{"model": "multi-label image tagger", "crop_scale_min": 0.5, "orthogonalizer": "newton_schulz_5", "adamw_weight_decay_other_params": 0.05}
Rows from block 5 of a small multi-label image tagger, named by matrix and row number. Rows with one number belong to one neuron. Each number is 128 + 32 x the weight over its row's rms, rounded and kept within 0 to 255. All counts start at 0.
After each neuron's rows are labels from the 100 images, of 14976, where the neuron reaches its highest value: "strongest on" is what is common among them. Only what is clearly more common there than usual is listed. The data: photos of plants and fungi (iNaturalist).
# fc1: MLP up (model.blocks.5.mlp.fc1.weight, 384x96), inputs 48-95
# fc2: MLP down (model.blocks.5.mlp.fc2.weight, 96x384, transposed), outputs 48-95

fc1.274 [105  55 168  66 138 153 122 139 145 126 126 154 124 140 157 140  87 186 145 119 141 153  97  89 100 191  76  83  90 164 124 142 101  96  91 103 148 153 133 186  33  95 150  45 152  69 140 123]
fc2.274 [ 82 125 181 139 103 126 147  26 144 114 110 102 115 116 126 120 147 100 182 105 175  74 166 142 132 120 101 102 126 120 105 167 131 211 111 121 108  96 114 143 128 115  95 184 155  97  74 100]
strongest on: order Asterales; family: Asteraceae

fc1.61 [133 123 185 113 108 137 125 132 105 143 131 115 186 131 123 104 184 112 156 139 153 100 140  77 189 111 117  82  87  97 165 136 180 109 211  94 107 104 122 139 117 142 141  76 136 182 120 186]
fc2.61 [115 101  96 168 155 145  61 142 121 173 103 159 106 159 105 128 141 145 125 194 119 100 140  56 152 151 138 140 111 101 107 149 148 122 114  92 110  75  63 138  75  92 120 111 179 110 120 135]
strongest on: order Asterales; family: Asteraceae

fc1.203 [112 178 144 162 140 130 130 143 100 161 129 171  80 123 141 110 154 149 128 119 116 139 106 129 100 138 156 164 101 119 158 101 105 107 125 156  95 174 133 164 140 125  79  83 160 105 125 133]
fc2.203 [178  97 130 156 158  72 102 152 121 144 124  94 146  45 126  94 162 133 130  81 135 151 176 118 170 191 136 146 137 127 153 149  92 135 167 144 156 124 127 131 113 139  70 137 154 123 191 102]
strongest on: class Liliopsida

fc1.45 [132 120 113 120 115 125  88  77 204 112  85 114  69 167 143  94 110 132 148 181 110 116 191  92 107  69 171 143 141 157 136 117 116 155 140 145 165 122 112 114 127 162  97 146 177 154  98 129]
fc2.45 [168 127 107 155 136 103 165  97 117 185 134 171 119 176 131 113 107 152 147 160 119 139 123 145 108 134 130 109 144 121 107  45 153 108 123 129 107  98 152 162 137  65 156 128 179 113 114  94]
strongest on: order Asterales; family: Asteraceae

fc1.180 [116 118 190 126  97 141  97 109 110 140 147 137 145 159 107 149 111 108 117 198 141 133 144 120 103 139 195 129  99  94 139 153 130 111  66  70 107 107 102 181 132 116 143 124 146 190  86 102]
fc2.180 [120 139 102 147 119 156 156 119 163 137 129 103 140  96 138 151 115 205 111 167 117 143 102 163 123  73 107 136 164 170  94 155 129 136 132  99  92 174  85 152 176  69  41  87 162  48 118  92]
strongest on: order Caryophyllales

fc1.247 [ 90 136 164 118 110 157 125  60 110 161 168 168 145 113  95 103  67 134 141 142 143  96 141  90  99 120 158 112 171 109 117 173 177 133 123 134 120 148 147 114 163 102 182 162 132  93 160 119]
fc2.247 [100  95 137 154 143 129 134 124 148 141 168  99 112  90 170 112 111 102 100 170 120 150 171 132 104  91  99 136 137 167 136 110 138 149 170 189 128 136 117 163  86 129 110 113 106  75 178 148]
strongest on: order Caryophyllales; family: Cactaceae

fc1.254 [139 140  83 166 103 142 120 161 114 137 154 122  66 153 151 112  92 154 141 197  73 165 137  74 161 117  88  55 141 203 131 122 126 135 125 124 111 108  99 146 111  94 125 125 179 149 168 157]
fc2.254 [147 102 106 110 148 155 151 141 151 123 218 101  35 115 178 129 153 115  99 103  80 140  83 152 111  62 104 136 166 118  91 161 173 104  94 195 135 202 146 105 119 132  85 100  88 116 115 151]
strongest on: order Lamiales

fc1.149 [ 91 147 126 173 115 105 155 120 170 131 139 164 123  89 136  95 148 103 119 145 104 102 163  52 114 173 161 147 163 117 128 127 163  98  79 145 168 190 129 111 123 140  83 142 131 135 160  56]
fc2.149 [110 118 153 146  93 143 111 140 130  53  96 101 150 112 136  70 127 125 190  97 208 105 191 105 137 114 148 111 127 147 149  62 154 141 122  92 107  75 144 131 201 110 151  94 168 142 168 144]
strongest on: class Liliopsida

fc1.154 [134 158  85  90 130  88  91 132 132 147  94  94 126 153 174 129 146 161 142 139 129 138 173  89 179  70 104  92 108 116 190 117 147  84  80 184 102 150 109 137 119 124 116 127 180  93 125 165]
fc2.154 [138 114  64  66 118 209 129 118 145 134 129 123 138 149 181 114 162 122 119  97 167 108 141 187  69 168 144 100 154 125 143 150 145 106 114  94 123  85 173 141 134 156 124  98  68 162 107 156]
strongest on: order Lamiales

fc1.143 [125 106 102 124 169  82 127  99  96 149 109 132 170 212 170 134 111 150 160 135 117 162  73 137 110  90 130 109 119 106  87 123 172 192 162  75 104 122 115 107 100 186 169 102 129 169 161 104]
fc2.143 [166 179 155  81  79 122 118 168 143 153 211 114 129 118 101 201  87 149 157 134 191 148 139 174 177 165 168  85 114 159 154  95 127 123 121 123 133 103  91 112  98 133 153 134 141 124 138 123]
strongest on: order Fagales

fc1.259 [140 116 154 114 152 180  82  58 150 106 140 119 143 146 143  83 133 100 125 106 158  62 145 147 109 122 121  98  96 134  89 204 199 138  96 114 179 117  99 120  98  79 138  97 160 116 170 119]
fc2.259 [120 114 104 127  75  51  96 118 163 143  92 143 143 138 147 184  52 140  80 118  73  90 129  97 140 115 124 158 143 157 121 115 138 141 126 149 124 150 114 128 117 154 105 123 143 111  75 134]
strongest on: order Caryophyllales; family: Cactaceae

fc1.158 [128 193 168 107 133 144  96 120 114 133 177 166 181 178 147 127  97 123 121 180 123 120 139 125 162 160 149 101 116  86 162 179 143  94 134 106 143 132  85 165 104 146  86  82 115 162 128  29]
fc2.158 [140 128 163 176 117  92 171 180 108 130 117 120 147  92 134 152 147 147  86 168 169  95  99 110 100  75  87 173 144 102 138 163 152 132 128 126 133 134  68 117 190  95 113  88 195  81  97  84]
strongest on: order: Caryophyllales; order Asparagales; family: Asparagaceae

fc1.130 [ 84  67 139 100  95 128 128 154  87 206 105  95 101 162 150  45 112 200 105 141 122 137 102 171 123  86 123 133 136 130 125 133 142 129 136 105  94 184 125  54 113 117 141  77 131 225 149  48]
fc2.130 [143  71 141 141  87 152 118  94 159 121 139 105 135 126  94 136 132 151 160 151 175  93 139 148  76 136 145 183 113 139 112 106 117  96 170  89 137 127 105 117 121 103 101 206 153  59 109  94]
strongest on: class Liliopsida

fc1.382 [100 158 144  75 113  92 166 153  85  97 177 138 111 206  80  91 108 106 137 168  89 188 106 153 205 128 143 116 131 147  94 158 134 120 103 127 131 113 105 148 112 156 149 111 101 158 115 130]
fc2.382 [127 133 172 119  88 114  97 116 166 142 149 153 125 108 120 132 100 118 188 160 128 194 187  78 125 139 173  89 124  96 128 140 170 118 144  96 101 154 168 119 115 132  89 185 104 114 185  85]
strongest on: class Liliopsida

fc1.287 [129 121 169 151 177 132 186  72 132 116 102 157 177 113 126 126 124 143 129 143 168  87 118 110 204 119 199 120 125  66 100 144 110  91 137 133 143 155 195  74 157 157 129  89 104 121  68 143]
fc2.287 [182 107 136 120 133 160 157 119 140 134 163 110  44 147 164 102 168 124 106 117 124 140 129 129 120  60 130 102 149  72  67 122 105  89 131 159 106 169 171 110  86 154  92  84  84 155 151 139]
strongest on: order Lamiales