From a checkpoint of a small multi-label image tagger.
Model: 3.02M parameters, 32-pixel images, arch swin, norm layernorm, activation silu, patch size [2, 2], depths [5, 5, 5], widths [48, 96, 192].
Training: muon at rate 0.0027, 11000 steps, batches of 128.
Data: trained on photos of plants and fungi (iNaturalist), 90422 training examples, 15.6 epochs.
Rows from block 9 of a small multi-label image tagger, named by matrix and row number. Rows with one number belong to one neuron. Each number is 50 + 15 x the weight over its row's rms, rounded and kept within 0 to 99. All counts start at 0. After the name is the row's rms in percent of the matrix's.
After each neuron's rows are labels from the 100 images, of 14976, where the neuron reaches its highest value: "responds to" is what is common among them. Only what is clearly more common there than usual is listed. The data: photos of plants and fungi (iNaturalist). In brackets: how many of the 100.
# fc1: MLP up (model.blocks.9.mlp.fc1.weight, 384x96), inputs 0-95
# fc2: MLP down (model.blocks.9.mlp.fc2.weight, 96x384, transposed), outputs 0-95

fc1.322 062:35 95 55 53 32 67 66 43 29 25 21 52 55 32 55 42 32 59 73 42 45 42 23 52 42 47 64 54 70 32 35 46 63 53 56 53 53 54 76 68 51 47 81 40 44 33 32 72 50 46 54 59 58 88 49 43 35 61 56 64 61 57 47 61 38 85 48 24 35 37 46 45 60 34 21 50 62 24 43 51 49 55 46 45 46 46 30 32 21 36 51 41 37 32 56 48
fc2.322 067:72 36 73 54 65 42 48 73 61 62 44 20 54 58 45 31 54 35 41 42 73 80 58 44 68 54 72 59 64 48 49 39 42 30 51 43 47 33 29 25 54 53 42 43 42 72 53 49 44 33 72 32 39 62 62 45 40 49 33 62 65 24 59 19 34 22 48 69 74 36 57 49 72 37 48 29 64 73 72 34 69 41 69 32 46 35 52 77 59 50 72 48 68 52 55 36
responds to: order Caryophyllales (26)

fc1.127 083:48 76 41 61 55 46 57 31 36 57 39 77 33 57 50 42 49 33 34 69 49 58 39 61 46 54 42 53 72 56 66 40 46 39 44 30 67 41 33 64 41 43 71 38 54 41 72 70 41 29 62 61 37 56 47 55 62 37 49 48 72 70 36 47 28 73 38 49 45 26 53 46 67 33 43 51 96 13 48 81 33 71 52 62 21 37 25 53 62 55 30 43 39 62 23 54
fc2.127 081:19 45 75 40 51 51 62 75 55 45 41 13 69 39 39 64 66 42 40 45 65 60 50 45 75 59 64 64 54 26 61 50 55 42 52 35 43 59 37 47 75 66 32 54 34 62 36 55 29 68 57 43 43 68 44 58 42 52 50 48 71 33 41 06 18 55 57 64 71 50 22 49 53 60 52 16 58 48 50 45 19 46 55 49 70 27 58 76 48 57 50 36 45 61 71 61
responds to: order Caryophyllales (26)

fc1.83 109:25 66 47 44 68 51 64 10 65 52 66 40 68 72 28 33 38 53 52 54 22 54 40 64 46 42 53 67 74 50 43 50 58 61 66 36 69 79 31 15 47 67 67 48 51 63 56 30 41 60 55 43 34 75 46 38 48 58 56 70 52 51 47 48 64 44 63 27 31 65 28 45 60 38 51 21 42 01 47 46 50 30 41 61 51 55 43 45 31 75 55 55 48 32 49 64
fc2.83 136:53 23 51 66 63 42 60 41 45 39 26 34 47 41 51 43 67 41 65 48 75 22 58 31 53 19 62 50 56 68 60 71 49 47 71 72 41 51 48 79 50 72 60 39 61 38 34 46 30 46 37 08 59 66 55 57 58 63 55 24 61 37 51 60 23 37 68 48 51 63 41 62 11 29 40 59 40 41 63 46 62 52 83 65 59 49 36 67 24 51 56 54 59 62 43 37
responds to: order Caryophyllales (25)

fc1.108 154:17 77 73 51 44 30 31 39 38 58 29 72 70 50 63 69 44 43 41 77 61 38 60 84 58 81 44 50 46 56 41 27 41 37 50 40 45 48 31 39 43 44 63 56 53 62 48 53 48 42 70 39 43 58 75 46 32 65 30 55 49 71 76 39 69 49 73 44 60 40 65 45 31 37 55 47 53 43 50 62 37 66 71 44 45 42 28 21 09 47 57 25 48 69 47 45
fc2.108 172:68 65 34 48 42 47 35 51 69 15 20 75 46 48 63 39 59 31 45 60 55 72 46 48 47 40 72 68 44 53 51 66 47 76 54 69 45 21 18 44 86 40 69 50 56 69 73 58 29 71 54 51 55 21 50 45 43 64 52 61 57 49 41 43 58 53 36 71 44 50 54 55 13 34 39 27 76 48 51 38 44 34 59 52 49 47 60 36 38 73 58 45 33 33 35 75
responds to: order Caryophyllales (29); family: Cactaceae (27)

fc1.191 184:41 56 71 29 23 33 54 46 57 73 47 59 40 55 59 42 62 52 76 59 43 62 15 40 27 46 43 57 46 64 44 54 38 64 57 17 44 45 29 63 78 56 63 52 47 57 42 56 34 55 42 28 55 45 32 35 62 27 60 58 66 42 65 37 28 51 62 56 58 21 63 28 57 24 58 34 51 54 34 71 30 84 42 80 35 43 68 63 52 58 70 52 73 64 70 41
fc2.191 177:50 55 34 24 12 31 80 43 57 70 64 75 39 62 67 29 36 70 54 62 52 36 55 48 48 38 61 34 45 43 59 45 72 30 53 73 58 38 35 75 33 17 68 64 34 48 59 54 58 70 56 53 33 24 56 74 77 40 66 59 52 70 46 63 40 46 33 79 48 34 49 46 44 48 42 56 48 41 53 48 61 56 69 32 31 49 27 36 57 51 53 61 59 42 67 19
responds to: order Caryophyllales (43); family: Cactaceae (43); text has "cactus" (29)

fc1.1 198:28 44 35 75 61 34 41 60 37 27 45 59 54 43 40 53 88 64 40 36 49 69 65 71 62 50 37 37 51 38 63 66 33 51 37 44 53 28 38 48 51 34 46 35 47 20 48 39 65 40 73 45 42 57 58 21 38 67 35 74 47 62 52 65 67 40 38 42 57 21 54 29 55 33 68 32 28 36 44 51 55 36 51 48 46 52 58 46 50 92 75 81 65 60 78 62
fc2.1 189:48 46 55 71 45 43 75 49 54 46 58 64 63 41 50 44 19 54 59 40 32 59 25 41 66 21 53 55 45 75 45 19 58 43 50 55 60 49 46 65 41 59 63 45 48 69 67 35 66 52 72 62 66 31 72 61 47 82 44 52 28 51 61 58 29 58 24 31 45 54 67 44 21 72 33 53 27 60 53 72 60 79 55 42 52 64 44 37 11 54 63 28 48 29 47 27
responds to: order Pinales (29); class Pinopsida (29)

fc1.187 244:40 46 78 42 34 49 59 64 56 37 51 56 42 60 59 60 66 68 46 59 81 65 40 77 48 56 77 64 29 72 72 69 63 53 53 39 25 63 41 39 61 67 56 40 30 27 62 32 65 65 47 54 39 48 60 48 33 13 20 71 35 25 41 60 67 45 38 24 45 27 45 56 60 17 14 54 38 39 48 68 52 50 49 57 34 68 46 50 54 59 34 46 52 64 53 47
fc2.187 220:55 29 81 58 35 68 43 77 39 56 66 67 63 47 61 36 71 42 26 40 39 64 72 51 52 61 45 64 36 43 76 39 53 50 40 78 28 67 64 63 60 35 66 50 26 36 44 61 47 56 65 59 52 48 45 46 45 36 51 55 13 52 48 38 51 27 63 33 37 64 38 27 42 35 31 28 46 17 59 69 36 56 20 53 60 54 61 48 78 66 43 62 36 67 42 73
responds to: order Pinales (30); class Pinopsida (30); family: Pinaceae (28)