{"dataset": "photos of plants and fungi (iNaturalist)", "image_size": 32, "crop_scale_min": 0.5, "norm": "layernorm", "qk_norm": true, "inner_norm": false, "depths": [5, 5, 5], "num_labels": 68, "init": "torch_default", "optimizer": "muon", "muon_scale": "match_rms_adamw", "epochs": 15.6, "final_lr_fraction": 0.05}
Rows from block 3 of a small multi-label image tagger, named by matrix and row number. Rows with one number belong to one neuron. Each number is 50 + 12 x the weight over its row's rms, rounded and kept within 0 to 99. All counts start at 0.
After each neuron's rows are labels from the 100 images, of 14976, where the neuron reaches its highest value: "strongest on" is what is common among them. Only what is clearly more common there than usual is listed. The data: photos of plants and fungi (iNaturalist).
# fc1: MLP up (model.blocks.3.mlp.fc1.weight, 192x48), inputs 0-47
# fc2: MLP down (model.blocks.3.mlp.fc2.weight, 48x192, transposed), outputs 0-47

fc1.112:43 43 48 40 46 50 71 33 72 57 64 48 71 43 55 41 50 28 53 39 69 40 48 66 62 54 36 65 53 43 49 67 50 34 35 44 33 43 38 61 41 58 46 69 47 70 61 38
fc2.112:36 60 52 73 47 66 40 56 48 60 37 29 47 39 57 55 26 36 47 49 43 52 38 52 70 43 61 47 58 65 69 54 47 53 40 40 31 58 72 52 52 49 31 66 54 71 58 35
strongest on: order Fabales; family: Fabaceae

fc1.52:58 70 47 61 58 41 47 30 50 52 61 46 37 38 58 50 50 50 68 52 61 43 41 43 48 57 41 52 46 66 71 32 75 51 64 25 47 40 62 40 45 66 66 48 46 63 21 41
fc2.52:53 53 60 51 72 40 53 30 51 60 55 41 40 57 51 32 47 40 62 60 36 46 66 40 48 42 80 35 46 40 38 54 50 60 35 57 43 52 46 54 48 60 74 55 44 22 41 76
strongest on: order Asterales; family: Asteraceae

fc1.48:48 40 61 77 39 76 51 48 39 61 35 55 51 53 52 73 47 52 47 65 37 58 44 47 40 40 31 53 47 66 49 43 54 29 58 51 67 21 49 45 31 48 70 43 56 54 49 63
fc2.48:31 27 64 71 54 68 49 86 47 64 60 50 47 42 52 62 45 50 37 48 39 66 47 46 52 52 29 48 30 64 44 59 68 57 33 42 44 57 49 57 46 60 51 42 47 56 31 44
strongest on: order Asterales; family: Asteraceae

fc1.180:38 60 27 64 42 33 50 68 48 63 33 45 36 51 38 56 42 28 67 48 82 45 45 58 57 36 64 50 51 51 46 29 53 29 58 50 61 56 56 57 45 34 51 34 55 61 41 57
fc2.180:59 60 52 29 63 42 86 51 44 30 59 61 46 53 52 61 53 74 52 38 37 38 33 55 59 37 41 51 55 41 51 28 47 54 37 40 41 40 50 50 46 51 74 58 46 39 47 71
strongest on: order Caryophyllales

fc1.37:42 65 56 30 48 36 47 36 57 50 18 22 52 43 69 75 66 43 58 54 31 56 52 51 48 44 58 45 52 59 54 40 56 46 80 36 53 42 52 46 41 41 63 60 48 54 50 49
fc2.37:59 61 53 52 58 47 58 52 39 65 63 51 61 26 62 37 50 58 48 49 52 38 56 73 38 60 49 64 51 36 52 50 48 48 58 46 33 35 35 22 57 74 67 26 30 46 49 42
strongest on: order Asterales; family: Asteraceae

fc1.128:40 28 39 50 63 55 54 47 45 44 59 72 55 30 31 46 52 52 39 46 48 50 31 52 36 63 66 45 48 53 56 71 39 41 45 54 29 46 28 56 30 70 60 46 49 27 62 58
fc2.128:53 61 59 29 20 49 29 65 53 59 36 54 48 57 59 43 49 37 63 52 60 47 41 41 66 50 40 24 59 49 64 46 66 69 49 50 52 72 57 47 65 63 50 61 44 40 43 30
strongest on: class Liliopsida

fc1.8:58 54 40 64 45 38 33 64 33 65 68 48 58 53 43 59 46 68 76 54 55 57 69 52 32 33 31 46 43 39 56 53 47 35 51 77 46 45 50 29 51 68 61 52 53 49 39 60
fc2.8:35 40 49 51 56 60 76 63 32 63 51 40 67 53 56 71 34 58 54 42 71 27 37 44 59 54 50 47 56 48 30 31 66 36 42 55 38 58 40 45 64 65 57 48 35 43 50 45
strongest on: order Asterales; family: Asteraceae; text has "common"